config = dict(
    rotation_deg=5,
    encoder_kernel_size=3,
    fusion_encoder_mlp_ratio=3,
    beta2=0.99,
    warmup_steps=1580,
)
Rows from block 4 of the fusion encoder, named by matrix and row number. Rows with one number belong to one attention dimension. Each number is 50 + 10 x the weight over the matrix's rms, rounded and kept within 0 to 99. All counts start at 0.
# v: attention value (fusion_encoder.blocks.4.attn.v.weight, 288x320), inputs 128-191
# proj: attention output (fusion_encoder.blocks.4.attn.proj.weight, 320x288, transposed), outputs 128-191
v.82:39 56 47 51 42 61 67 45 68 47 51 61 57 61 43 44 45 55 50 53 54 46 42 46 54 34 60 48 47 43 34 62 47 27 56 33 52 51 60 60 56 62 57 47 43 54 61 53 50 58 69 73 52 53 64 60 72 46 64 60 73 52 57 60
proj.82:45 50 60 44 50 40 44 69 37 50 55 35 43 48 40 61 53 52 64 41 45 56 57 54 50 51 58 60 47 68 53 35 37 58 43 46 24 56 51 49 55 42 45 44 57 57 45 44 40 51 52 46 56 43 42 48 42 49 47 49 43 52 36 59
v.83:55 45 45 39 62 46 43 45 51 56 46 48 59 51 44 44 47 47 40 50 47 34 36 56 56 59 35 37 51 58 41 40 36 44 49 40 60 60 46 27 54 35 40 61 45 57 49 50 34 39 47 52 52 56 41 59 43 63 60 38 62 42 71 42
proj.83:47 61 51 59 41 64 62 57 43 51 49 47 46 42 65 59 67 40 52 56 57 67 49 55 50 50 47 76 51 53 46 50 61 32 47 38 56 55 30 58 49 58 41 52 51 37 50 51 61 42 50 54 39 49 44 32 59 39 46 60 35 47 52 53
v.84:44 41 57 40 42 60 68 50 66 32 35 63 58 41 50 72 38 47 46 47 48 58 51 55 64 61 57 60 56 19 48 51 60 62 57 65 42 40 52 65 46 58 51 66 61 62 52 33 55 51 60 46 58 51 55 51 40 55 41 64 44 42 42 54
proj.84:48 47 30 49 60 48 43 60 42 42 43 43 45 53 42 57 37 48 40 29 53 45 54 36 61 38 47 49 43 52 46 41 50 71 61 51 51 42 55 55 58 42 61 42 38 53 48 46 55 59 53 57 53 48 55 62 33 67 68 42 56 42 40 52
v.85:47 54 21 30 50 53 52 31 60 49 55 30 47 50 36 38 49 69 51 41 50 39 55 55 22 66 44 46 38 42 46 41 49 62 48 44 38 46 50 35 51 72 56 35 59 50 56 41 51 64 52 59 46 54 33 39 68 69 57 51 37 49 44 53
proj.85:44 36 58 63 47 64 54 56 50 51 38 36 50 43 33 52 49 40 46 40 50 67 58 40 56 40 47 39 47 56 61 46 42 52 29 46 44 30 44 46 58 44 45 50 61 54 56 54 58 61 54 43 55 61 53 55 52 46 65 65 55 35 54 53
v.86:49 58 45 49 48 43 58 66 46 45 57 85 59 55 57 38 49 48 47 59 39 49 41 59 51 50 47 29 63 27 63 42 46 58 55 59 38 51 62 73 49 54 40 53 46 65 71 57 70 45 70 59 57 49 42 44 52 35 61 50 46 49 36 57
proj.86:39 35 53 65 60 41 39 57 40 59 53 38 50 52 35 53 50 46 63 39 56 40 64 56 40 50 60 56 43 60 49 47 51 63 62 42 36 48 55 44 32 27 39 42 53 33 35 36 54 55 38 40 53 57 45 60 45 76 60 47 38 35 34 36
v.87:54 36 51 41 52 49 56 31 44 58 51 43 26 62 59 46 39 61 43 33 38 46 56 44 48 61 62 75 59 53 33 41 58 48 45 62 48 34 59 35 52 62 53 37 55 37 54 41 48 46 45 59 41 45 61 52 65 56 50 51 50 52 49 41
proj.87:38 67 42 38 32 51 60 48 54 38 27 55 77 46 39 61 36 28 39 44 57 76 48 38 57 47 39 39 57 61 71 39 55 56 40 55 72 62 42 54 55 39 62 65 47 35 51 49 44 57 66 43 60 53 46 56 47 48 58 43 52 61 45 55
v.88:61 44 43 48 44 57 53 38 36 43 49 42 40 44 62 56 37 64 62 43 53 48 55 35 43 59 54 62 40 66 47 50 55 65 49 49 48 57 49 52 58 50 54 42 51 62 41 45 39 38 37 48 47 49 41 37 50 55 48 51 55 31 42 44
proj.88:45 59 51 60 45 57 62 54 55 54 40 62 57 40 55 53 52 40 38 56 61 38 43 41 60 58 40 33 40 46 66 50 44 56 51 57 60 28 47 45 51 48 58 46 43 51 50 57 63 59 60 52 44 54 55 57 41 56 48 47 64 66 44 48
v.89:52 42 48 51 52 33 53 53 53 63 44 39 46 40 46 36 61 56 45 48 47 54 46 36 58 58 34 39 52 62 49 48 55 48 56 41 43 51 32 42 48 51 42 55 43 33 44 60 36 46 37 32 44 53 47 52 56 57 60 34 48 50 51 38
proj.89:59 46 56 52 60 60 41 42 50 61 52 62 34 60 73 51 61 38 55 59 42 43 67 71 35 52 50 56 51 27 44 61 63 25 51 51 49 47 55 55 62 57 56 47 37 59 43 46 53 42 53 41 61 41 55 42 48 58 52 61 41 54 75 56
v.90:46 52 57 68 45 60 69 41 47 57 50 47 32 37 55 64 28 37 52 37 62 44 58 31 52 48 45 69 56 55 53 51 65 21 43 52 49 49 49 45 53 50 49 41 54 52 48 49 55 37 50 58 58 51 52 54 64 50 66 73 60 44 59 58
proj.90:40 72 45 41 27 59 39 56 41 53 34 53 56 62 48 47 40 46 45 55 45 53 50 31 62 45 41 33 46 60 49 44 31 56 59 63 57 54 46 57 58 67 51 56 61 41 51 51 43 49 58 60 60 51 52 60 45 38 32 42 68 67 53 62
v.91:52 45 45 26 40 63 62 42 50 44 43 37 37 23 71 40 44 60 54 49 40 66 62 57 40 59 56 66 45 39 44 42 51 70 44 68 41 52 49 52 47 48 52 35 49 49 38 29 51 47 35 39 48 43 43 59 49 61 52 61 34 47 40 49
proj.91:44 53 43 65 57 65 60 39 53 39 47 55 49 31 50 62 30 47 55 28 55 53 50 41 69 41 51 23 49 52 54 53 46 69 62 54 76 30 46 60 62 63 62 47 21 48 40 64 35 75 49 58 57 49 57 70 39 70 54 45 61 48 45 52
v.92:40 46 48 66 57 49 43 39 47 42 51 69 50 49 43 41 50 48 53 51 62 56 55 57 35 45 47 40 63 51 50 67 42 64 41 42 60 39 55 57 40 52 41 44 54 66 61 33 48 42 49 58 35 33 50 41 37 51 45 44 58 39 49 47
proj.92:42 36 45 53 49 49 64 77 46 37 49 37 51 53 31 60 35 59 51 51 49 61 37 37 62 40 56 41 48 59 35 52 47 68 53 47 49 42 56 49 55 54 45 61 61 32 44 45 49 49 48 46 55 58 51 54 55 49 50 64 57 47 50 45
v.93:43 60 48 62 53 65 37 65 41 34 62 63 64 65 49 50 43 28 63 38 47 43 62 41 44 63 66 40 53 46 57 63 48 44 49 56 56 51 70 53 50 50 52 40 67 46 61 55 56 56 72 43 54 44 56 47 46 43 58 47 54 44 66 46
proj.93:46 45 47 43 66 18 64 49 46 49 61 34 53 49 32 51 45 61 57 60 50 45 51 47 52 47 41 50 44 51 58 38 46 55 60 51 22 44 52 52 43 57 55 59 51 50 54 59 45 48 53 48 43 54 52 55 56 38 44 63 49 41 54 50
v.94:57 43 49 36 64 24 29 55 51 54 44 47 58 43 58 46 53 37 51 49 53 49 56 50 63 50 49 43 44 63 55 52 40 59 57 45 42 58 42 38 40 42 45 49 32 47 51 51 45 44 42 50 45 48 56 46 39 52 33 43 65 49 41 54
proj.94:69 46 61 55 56 57 46 56 37 61 55 56 44 62 48 34 63 50 57 65 56 59 53 67 47 60 57 63 53 36 45 75 59 28 35 54 43 51 54 41 48 57 55 36 44 46 44 58 55 39 38 55 43 51 50 54 48 36 44 69 30 50 61 51
v.95:64 42 60 46 59 36 58 49 45 54 56 69 48 55 44 52 54 39 52 45 30 37 31 64 67 45 50 48 47 51 44 49 45 52 51 44 50 38 51 48 37 45 42 43 37 50 53 42 70 47 61 56 48 54 52 40 51 40 64 54 54 50 44 50
proj.95:37 44 64 61 55 53 56 62 41 53 57 43 51 47 58 46 54 56 34 45 61 63 55 53 38 52 62 65 50 37 38 47 60 62 57 48 36 36 56 45 53 59 45 57 74 45 40 45 52 39 33 44 50 59 53 43 59 51 57 54 36 33 56 42
v.96:50 66 49 36 36 75 55 52 64 43 57 36 49 64 66 45 60 51 53 71 57 40 61 53 40 43 55 78 66 61 20 41 61 46 55 47 52 41 38 40 50 67 49 42 51 61 51 32 52 39 50 42 67 30 49 51 64 52 30 44 36 44 40 32
proj.96:54 26 42 49 54 51 62 31 54 56 35 76 57 53 45 46 58 54 60 48 56 18 60 49 38 48 50 53 51 74 73 75 51 36 40 49 68 26 37 56 54 47 44 37 34 28 42 50 40 59 41 44 46 41 66 60 36 50 49 50 61 86 70 52
v.97:44 49 62 55 49 37 34 68 56 57 45 47 52 47 36 42 52 63 44 46 36 61 56 38 44 74 52 52 54 49 60 45 53 58 52 65 33 52 53 48 38 25 54 42 58 53 67 55 44 41 39 54 49 51 47 61 34 57 38 61 57 50 53 37
proj.97:55 47 44 41 66 40 39 58 65 47 51 47 61 53 45 43 35 56 49 74 53 44 58 49 48 56 39 23 30 51 39 62 53 43 47 45 47 66 54 54 43 57 61 45 43 44 47 62 53 46 53 53 67 46 45 38 67 51 40 37 66 46 57 54
v.98:49 46 43 37 46 55 56 49 47 36 58 47 40 54 44 33 55 61 53 64 48 29 52 47 50 64 48 41 64 44 51 46 54 71 56 50 34 36 54 35 40 41 39 48 54 39 58 42 57 50 51 57 50 55 45 57 51 58 56 51 59 43 55 43
proj.98:52 50 36 31 48 54 39 53 53 42 66 56 56 51 39 47 47 58 65 53 53 71 51 51 51 54 61 39 49 56 43 45 44 45 33 42 47 57 35 46 31 41 50 44 32 44 44 48 40 35 47 34 48 45 35 46 47 45 49 55 62 62 50 46
v.99:52 62 60 63 57 54 51 55 37 53 40 42 65 63 45 49 59 57 40 42 27 65 48 49 54 60 58 62 45 49 36 56 68 50 58 70 52 43 54 63 45 60 50 70 53 45 46 65 68 42 49 74 60 63 48 60 49 54 24 48 47 47 49 56
proj.99:63 30 34 53 46 55 58 50 31 51 61 44 38 34 48 44 37 45 51 55 64 44 34 49 50 39 62 47 61 48 46 46 52 51 26 55 42 41 46 37 44 54 51 57 35 61 47 42 39 60 49 36 30 46 48 40 44 45 68 58 44 62 52 44
v.100:50 52 66 52 51 30 41 41 72 70 49 66 35 55 41 44 51 53 57 51 62 35 45 62 57 59 36 44 36 27 54 63 38 53 55 52 47 51 57 54 56 42 39 37 32 54 53 56 33 39 50 33 38 41 52 46 46 39 44 44 45 37 42 58
proj.100:48 57 53 42 48 43 50 63 53 34 36 39 57 39 45 59 34 47 64 33 49 66 59 60 42 53 42 70 47 72 33 22 46 55 40 42 56 58 55 48 44 57 49 48 69 43 49 45 56 37 59 58 53 53 48 57 60 61 58 38 38 33 41 55
v.101:62 57 58 65 54 55 62 30 52 48 48 52 34 53 44 61 41 46 35 42 63 39 36 56 60 39 36 47 38 35 51 51 63 44 54 55 71 63 47 61 61 74 57 34 50 48 38 54 49 64 56 60 39 46 55 58 63 51 58 28 40 37 60 67
proj.101:43 34 56 49 36 33 51 52 25 50 44 40 38 56 48 66 72 40 51 37 45 47 37 38 52 52 45 70 52 58 51 42 50 68 30 60 38 61 65 55 46 37 44 52 41 58 41 41 41 61 60 59 46 58 42 51 36 48 70 66 22 47 44 53
v.102:47 69 47 59 48 53 53 62 45 33 46 46 55 51 48 65 44 20 43 44 61 53 64 50 52 40 57 69 38 48 46 50 55 41 55 60 46 47 47 63 51 63 62 55 55 70 54 55 77 70 53 65 72 56 56 49 62 48 51 43 38 55 53 56
proj.102:53 32 49 59 57 48 48 42 31 51 42 34 46 38 54 51 59 51 49 43 47 60 32 55 64 39 40 47 67 52 51 58 52 61 59 57 46 34 43 42 53 43 62 63 40 46 51 48 46 51 43 49 49 46 51 45 30 38 38 57 64 56 43 57
v.103:52 45 56 50 52 29 21 52 42 74 57 60 40 44 27 27 51 61 46 44 44 58 37 48 22 57 48 31 52 41 55 61 41 63 51 35 45 54 39 45 36 20 47 52 33 42 53 57 40 35 49 46 21 47 46 58 60 70 51 59 53 53 55 45
proj.103:47 66 50 49 68 33 41 60 65 56 58 22 48 44 60 45 40 49 56 49 53 69 71 63 45 56 49 68 28 84 40 39 49 40 38 52 37 56 56 54 47 69 57 30 67 48 62 41 52 54 55 52 54 62 52 36 67 41 73 46 36 32 42 57
v.104:46 53 54 63 49 67 37 49 50 42 40 61 45 69 53 47 51 36 63 57 50 39 48 60 73 50 62 61 46 51 22 49 44 27 51 70 62 44 61 51 52 66 61 78 65 49 40 54 58 57 62 68 79 57 59 50 56 50 50 53 42 47 38 64
proj.104:52 34 46 51 45 47 70 42 29 59 54 57 32 60 34 46 53 50 52 35 50 28 32 47 60 53 57 57 64 60 66 32 43 61 43 46 42 42 42 47 56 50 47 50 27 60 42 42 37 51 51 46 40 41 52 59 32 46 51 47 37 61 47 39
v.105:57 55 74 59 53 58 47 53 59 68 39 59 39 61 40 48 45 46 50 42 48 49 37 58 56 48 47 56 45 34 41 56 54 23 39 41 52 52 43 58 59 56 43 45 42 51 52 52 55 71 51 57 47 51 65 56 65 49 41 39 44 51 42 55
proj.105:49 38 39 43 30 43 44 49 29 52 59 38 36 50 35 57 44 44 58 36 54 58 39 57 52 55 49 70 52 71 45 31 33 55 27 57 46 37 60 49 36 36 49 49 45 63 39 52 36 51 55 50 26 56 45 53 26 55 62 71 57 34 28 41
v.106:56 65 56 52 68 46 53 48 37 41 43 58 58 44 54 34 55 45 62 45 55 44 63 50 61 56 47 54 53 42 59 51 41 68 41 71 44 63 44 62 54 35 53 46 59 40 49 53 63 53 52 35 53 59 49 45 54 52 61 46 41 54 42 58
proj.106:55 51 42 49 41 52 54 36 58 39 57 38 51 37 35 52 36 56 55 46 62 57 44 58 46 61 43 37 57 40 29 33 61 43 28 41 58 38 47 42 50 58 45 44 45 54 42 51 38 32 46 41 41 44 51 44 51 53 58 50 53 50 47 46
v.107:47 45 56 47 45 51 55 50 56 44 50 50 53 60 64 59 55 50 58 56 40 48 54 56 49 52 48 49 50 47 58 55 44 47 60 66 44 40 51 56 57 62 59 47 47 45 55 47 59 46 47 47 53 47 50 52 48 57 61 48 56 44 57 46
proj.107:57 53 54 38 55 66 54 57 40 39 44 51 44 45 38 40 56 58 61 35 39 50 51 45 49 56 58 52 46 52 35 44 58 54 49 45 48 59 39 39 61 57 39 47 49 44 37 55 48 44 47 42 41 49 42 49 48 51 70 57 44 38 40 49
v.108:46 58 61 48 63 26 41 55 29 72 67 65 34 37 36 40 42 57 45 39 50 27 42 46 57 53 36 40 43 54 59 50 54 58 41 45 39 73 26 56 44 30 39 21 46 41 64 40 43 33 41 48 54 47 42 66 58 54 58 30 25 34 61 43
proj.108:48 56 50 51 36 30 61 72 45 28 50 33 50 43 44 66 24 44 49 45 54 58 54 42 61 52 46 50 43 70 40 41 46 40 51 50 37 62 59 60 47 69 54 40 59 56 35 55 46 51 49 48 63 52 52 45 56 42 65 59 61 31 49 67
v.109:59 49 32 28 58 42 30 41 60 67 58 47 51 49 53 51 54 61 50 60 38 45 46 30 45 60 47 49 48 70 47 44 45 39 45 35 40 49 25 38 33 37 44 23 24 44 44 45 39 39 38 41 33 45 50 41 51 48 46 48 43 44 65 31
proj.109:52 39 58 58 67 37 60 68 61 51 36 64 49 48 61 47 47 42 60 61 40 60 56 43 54 63 51 42 44 56 60 66 51 57 46 47 58 54 57 54 58 56 60 55 66 58 58 64 46 56 50 61 55 50 55 50 44 44 36 55 44 68 60 61
v.110:56 57 46 34 50 34 48 64 41 43 51 43 66 36 59 59 53 55 52 33 59 50 68 37 54 47 53 57 55 65 41 53 50 40 45 49 43 51 44 48 41 45 48 52 52 61 46 37 54 36 51 47 70 42 31 46 45 41 67 50 44 67 50 28
proj.110:41 50 69 48 56 59 45 53 54 38 47 62 52 70 56 50 45 44 58 52 56 36 46 48 64 40 49 50 62 42 41 46 63 59 59 48 54 38 42 59 48 51 54 52 60 39 49 52 58 34 53 56 56 53 45 38 61 56 43 38 48 44 69 47
v.111:46 55 70 38 49 32 37 58 57 73 62 59 39 52 28 41 49 64 51 41 50 55 42 59 50 58 41 33 50 44 55 52 52 73 50 37 47 55 44 41 51 19 26 49 46 32 54 44 33 36 48 42 19 51 49 53 38 51 55 63 50 46 46 48
proj.111:42 68 55 42 51 49 45 60 43 50 51 47 42 47 51 66 44 55 49 40 59 49 68 60 41 59 49 66 33 62 47 41 42 47 36 55 54 61 65 44 42 68 49 45 61 65 64 45 55 58 47 62 47 49 43 44 46 53 70 48 30 23 54 53
v.112:45 50 50 53 64 55 61 57 42 45 49 61 61 42 52 56 44 33 53 51 45 56 49 44 52 51 49 42 62 48 59 50 61 39 55 70 47 42 57 52 42 53 53 62 50 41 49 43 72 59 45 50 56 62 65 43 45 47 47 61 59 49 53 46
proj.112:50 38 39 57 41 53 45 44 42 54 69 49 52 34 46 54 46 44 61 59 65 49 54 50 45 50 53 45 52 49 47 42 50 66 55 50 41 46 53 54 41 47 56 54 44 68 46 55 55 52 45 49 52 48 37 49 52 56 50 45 53 49 55 54
v.113:51 55 39 40 44 54 30 52 48 57 61 42 48 39 47 39 61 58 50 53 69 32 58 56 36 52 46 39 56 50 45 52 30 52 58 42 58 47 39 38 54 66 51 43 46 60 47 41 34 51 50 37 43 46 57 41 54 39 62 48 38 49 50 47
proj.113:49 53 57 52 57 49 50 54 51 49 45 56 53 58 59 53 56 53 58 52 53 52 61 43 45 58 61 55 60 57 57 61 54 55 39 40 54 50 54 55 48 42 52 46 49 40 47 51 45 53 58 52 57 48 52 45 51 56 46 45 54 49 60 50
v.114:47 53 61 59 55 64 40 43 57 61 44 65 41 51 27 54 51 55 34 51 36 49 39 53 62 40 20 41 48 36 50 63 53 43 39 40 47 58 42 54 48 40 49 43 45 43 55 59 55 65 56 57 60 73 64 63 67 71 44 54 56 43 65 68
proj.114:45 45 38 30 54 14 51 75 40 35 63 59 43 27 47 54 49 49 43 57 48 48 49 46 49 53 60 54 31 69 46 47 32 58 45 73 40 63 70 53 31 49 54 61 63 67 51 52 59 57 55 55 55 50 39 50 35 34 58 68 52 60 50 48
v.115:56 48 48 48 67 37 52 40 63 71 64 62 37 30 38 33 47 80 59 47 68 32 41 59 55 76 58 31 45 38 55 70 41 51 34 35 58 60 25 21 59 53 29 22 26 19 30 33 14 19 37 38 27 33 51 32 44 43 42 44 54 37 43 33
proj.115:47 59 57 54 53 40 55 54 46 45 45 48 65 45 44 74 53 42 42 39 33 58 61 47 63 46 42 78 28 63 55 35 48 62 47 50 49 67 68 58 36 62 59 45 74 52 50 43 65 50 49 62 55 69 57 54 72 58 48 42 24 18 62 56
v.116:47 61 57 37 53 53 47 47 54 64 53 55 33 45 52 39 62 72 47 47 39 57 45 65 38 65 44 56 59 49 53 53 60 65 52 51 46 65 53 52 40 39 48 53 65 44 55 48 46 63 46 36 40 65 50 59 74 55 42 60 54 41 48 55
proj.116:62 46 43 62 56 50 59 56 57 41 60 48 39 29 44 50 49 41 62 65 67 61 53 49 44 58 58 32 35 56 50 50 41 35 30 51 41 57 53 41 58 56 45 39 50 61 47 57 50 54 44 47 64 50 52 47 53 44 61 52 55 62 47 48
v.117:48 49 39 47 39 48 81 34 56 52 52 53 49 59 66 66 42 50 63 54 58 51 49 55 59 60 57 69 54 53 50 32 33 37 59 57 45 47 70 46 43 66 53 44 47 50 42 38 56 42 40 48 66 43 57 33 43 37 59 47 47 59 66 54
proj.117:54 52 72 42 55 53 44 46 54 52 36 68 50 60 51 55 66 55 41 44 43 54 54 45 44 58 61 45 46 25 52 67 69 55 59 59 65 62 46 47 58 13 45 49 40 45 45 59 40 47 44 59 41 52 55 63 40 53 51 58 48 41 35 38
v.118:57 44 48 54 58 53 53 49 60 41 41 47 50 44 42 55 55 59 46 46 48 49 46 45 44 60 61 42 42 42 48 45 52 55 56 42 57 35 31 37 52 46 48 34 47 48 37 43 48 36 42 43 42 43 41 39 46 56 58 58 63 46 64 49
proj.118:57 48 55 64 68 53 47 62 53 55 54 48 42 50 50 50 55 59 46 39 56 57 62 47 51 48 35 43 41 56 44 64 51 58 62 59 38 44 57 50 56 46 60 46 47 49 46 56 57 55 48 51 61 47 59 57 42 47 44 41 44 52 43 60
v.119:57 49 41 44 54 65 56 44 53 58 48 57 52 60 57 63 47 51 42 49 39 45 51 41 54 44 45 39 43 58 51 47 50 49 62 49 65 57 31 60 49 60 50 43 39 53 48 52 51 58 53 60 40 62 52 56 58 63 56 38 56 48 57 55
proj.119:63 44 52 52 46 31 50 44 35 45 52 48 42 42 37 50 65 50 49 51 51 45 43 41 66 51 58 64 55 51 55 35 48 52 46 58 34 51 52 54 48 54 36 61 53 58 43 46 44 42 58 58 41 59 41 56 51 35 44 58 45 62 33 43
v.120:64 47 49 50 62 54 59 59 54 49 45 58 49 50 46 51 54 54 53 48 58 48 41 50 52 58 55 45 55 37 42 67 61 40 46 55 48 44 42 45 62 38 34 55 35 49 43 50 56 42 39 52 46 36 38 46 45 54 57 45 49 36 41 43
proj.120:49 51 62 45 43 47 57 52 62 46 53 53 51 52 52 55 41 39 53 44 45 61 68 51 58 44 54 50 42 53 26 47 44 53 45 46 58 38 56 53 51 58 48 55 52 48 41 49 52 37 55 54 41 54 45 43 40 42 63 45 59 44 45 54
v.121:63 51 58 51 49 50 67 50 53 67 47 45 31 59 56 69 55 54 60 55 50 40 42 72 39 60 49 58 44 42 38 54 44 38 46 36 58 47 36 42 64 37 33 42 46 34 22 31 34 58 39 62 44 50 51 37 64 53 60 47 45 40 35 40
proj.121:50 33 56 44 48 56 39 44 43 44 44 78 43 48 50 52 53 53 49 25 42 60 53 59 65 45 46 63 43 61 55 68 55 41 39 49 61 62 44 46 45 43 48 57 43 63 51 44 48 47 60 59 52 45 47 57 30 36 52 56 37 60 36 57
v.122:41 40 62 46 41 68 56 49 69 43 42 31 42 73 59 61 43 60 44 53 50 52 42 53 40 47 46 52 66 51 48 43 42 48 52 37 42 36 55 46 56 37 51 53 54 61 50 54 46 57 60 49 45 55 45 51 46 66 56 51 66 55 62 51
proj.122:54 44 60 34 60 45 54 58 56 64 51 83 46 61 59 42 76 49 62 46 46 56 56 54 50 54 57 49 35 50 46 72 50 54 41 61 43 60 47 64 47 50 45 60 57 39 54 51 55 55 44 60 57 52 63 56 47 49 48 56 50 62 46 48
v.123:43 59 58 49 64 47 59 44 35 53 44 57 68 42 61 55 54 47 56 48 53 56 49 45 39 53 50 55 64 54 53 49 56 46 57 72 36 37 52 64 39 46 51 49 55 59 65 59 64 59 47 49 71 49 36 54 43 52 58 53 53 49 50 48
proj.123:54 53 38 66 51 65 42 45 55 47 50 45 48 53 48 26 36 57 53 59 44 49 51 45 37 40 57 44 55 57 43 64 53 35 42 43 38 37 62 48 63 48 64 60 34 43 49 54 46 50 57 55 49 37 56 40 61 42 44 56 75 57 51 52
v.124:39 54 55 59 47 49 63 44 39 42 48 58 59 50 60 50 50 40 39 43 36 56 56 34 55 36 55 59 53 47 53 32 53 53 41 64 36 51 51 73 47 66 72 61 56 56 60 63 74 63 43 49 56 68 62 60 57 39 60 56 46 59 62 71
proj.124:55 32 46 31 54 67 28 53 55 53 63 30 54 50 52 52 60 60 51 46 48 72 47 45 49 42 62 52 70 42 42 60 56 45 55 54 37 50 46 48 53 33 40 57 38 64 50 52 43 46 55 39 58 42 28 48 43 54 50 68 68 55 38 53
v.125:45 67 59 58 57 27 49 44 29 50 37 60 68 49 70 61 56 46 49 43 37 46 49 36 62 52 56 50 42 64 60 44 69 64 42 73 49 63 57 65 44 25 58 53 37 48 62 64 77 63 52 52 61 71 43 63 48 48 65 55 34 52 49 71
proj.125:51 43 34 54 57 50 52 59 31 36 67 26 47 24 32 55 35 49 52 51 60 48 20 41 66 40 55 35 62 55 39 24 54 62 52 39 41 43 66 56 50 57 49 50 46 67 49 43 52 50 47 56 38 54 24 28 48 50 63 57 67 41 43 49
v.126:54 46 50 47 48 74 54 32 61 60 61 48 35 62 39 39 51 52 50 56 48 32 36 68 42 34 46 52 41 33 29 45 58 49 61 41 64 49 48 35 59 70 48 41 60 46 48 46 53 56 60 67 46 41 55 44 72 51 37 34 43 45 55 58
proj.126:65 60 61 50 29 38 57 45 46 57 56 62 38 42 51 56 46 48 54 44 41 38 56 41 43 54 59 66 47 64 41 56 33 40 25 61 51 53 60 52 47 46 53 53 26 48 55 61 40 58 45 53 38 45 48 61 35 41 64 63 38 71 41 52
v.127:54 58 59 55 52 56 55 42 48 58 59 41 44 50 56 56 50 36 45 64 72 56 49 54 46 45 61 68 49 65 41 49 42 47 45 48 61 42 36 41 48 48 49 50 46 45 30 30 36 41 45 40 44 25 45 43 48 46 36 55 56 47 56 34
proj.127:57 52 71 52 42 39 56 59 57 57 53 62 36 53 50 48 55 48 49 53 43 38 53 61 50 46 42 43 34 54 50 64 40 37 47 47 57 51 54 57 61 44 43 52 46 44 48 46 47 55 59 59 61 52 71 58 42 60 58 45 32 40 51 58
v.128:45 43 49 58 53 54 59 52 48 45 63 51 50 41 46 44 60 57 61 68 73 33 72 60 38 66 68 52 47 47 43 45 34 56 47 56 34 37 54 32 54 54 57 38 59 41 47 28 54 38 51 55 47 38 48 42 37 39 48 42 44 51 40 28
proj.128:57 47 45 32 56 48 42 26 67 51 53 44 59 52 51 44 46 47 41 54 43 56 44 44 60 53 41 40 60 59 43 50 62 42 65 52 65 37 29 57 47 46 48 41 34 23 38 61 42 40 41 43 42 42 49 52 63 48 36 35 58 50 61 51
v.129:50 67 42 36 36 70 44 46 58 66 56 47 36 49 48 49 59 66 54 64 53 52 57 63 44 58 56 66 52 39 44 53 51 40 44 36 66 52 46 33 50 39 42 46 55 44 47 25 36 41 45 30 50 32 51 41 53 61 41 51 54 48 46 20
proj.129:47 51 58 57 67 49 67 41 76 58 40 65 56 58 54 52 43 60 51 49 43 35 73 53 44 55 67 37 32 52 57 50 29 26 34 50 51 44 55 43 47 61 58 48 54 29 63 50 56 50 59 57 70 48 66 53 66 50 50 35 48 55 71 66
v.130:40 54 49 48 43 81 57 44 43 29 29 24 67 58 54 50 63 37 35 50 52 60 55 52 57 42 52 68 57 47 41 27 64 47 65 69 54 50 56 70 61 72 69 58 72 83 59 50 75 71 64 59 76 57 54 54 60 43 51 42 53 53 41 59
proj.130:42 29 41 45 40 67 55 37 53 47 48 51 51 49 52 37 70 54 55 45 46 44 38 51 30 42 70 41 67 52 48 74 57 44 59 48 49 27 38 38 41 32 43 59 20 57 49 63 28 53 57 43 34 35 54 54 42 52 48 65 60 72 45 44
v.131:59 42 68 58 41 52 57 56 59 49 56 24 44 48 51 65 44 46 62 46 48 52 59 51 59 59 43 67 49 54 34 47 66 47 48 55 65 38 44 46 56 55 43 48 57 56 34 43 52 48 49 47 60 32 51 53 54 50 49 47 49 41 61 35
proj.131:54 54 51 66 50 58 65 46 48 53 29 63 53 55 71 51 61 50 45 56 56 41 57 53 51 44 55 53 56 46 64 55 52 48 53 50 62 48 45 48 54 51 59 56 46 48 57 54 48 67 46 58 48 52 67 61 50 53 56 36 48 26 58 53
v.132:40 35 44 53 43 52 51 51 74 46 57 28 64 57 58 51 51 59 50 69 49 48 56 56 38 62 60 58 65 63 48 42 45 60 47 35 58 38 49 46 42 44 52 41 70 52 55 35 47 50 34 49 54 53 48 43 47 49 49 51 53 58 50 23
proj.132:56 38 55 43 59 56 55 35 66 65 49 71 58 58 63 34 73 52 48 55 47 47 64 56 41 46 52 47 39 55 53 82 48 44 32 46 46 45 34 56 52 29 42 48 51 20 51 42 51 50 52 47 53 49 58 53 46 47 42 29 56 58 62 62
v.133:54 57 58 42 56 49 28 63 45 48 52 65 56 30 52 51 53 42 61 49 47 45 63 43 50 36 42 55 44 48 61 52 56 69 52 76 39 60 52 70 54 42 48 68 50 53 68 59 63 59 50 56 50 58 45 54 40 47 67 50 41 61 45 59
proj.133:52 40 32 43 47 52 46 56 61 34 57 43 48 49 49 34 35 49 56 48 45 59 34 49 55 58 54 36 62 63 32 37 58 43 47 36 53 38 45 50 50 70 54 51 47 56 48 52 44 53 52 61 42 39 42 54 61 55 46 42 63 53 49 44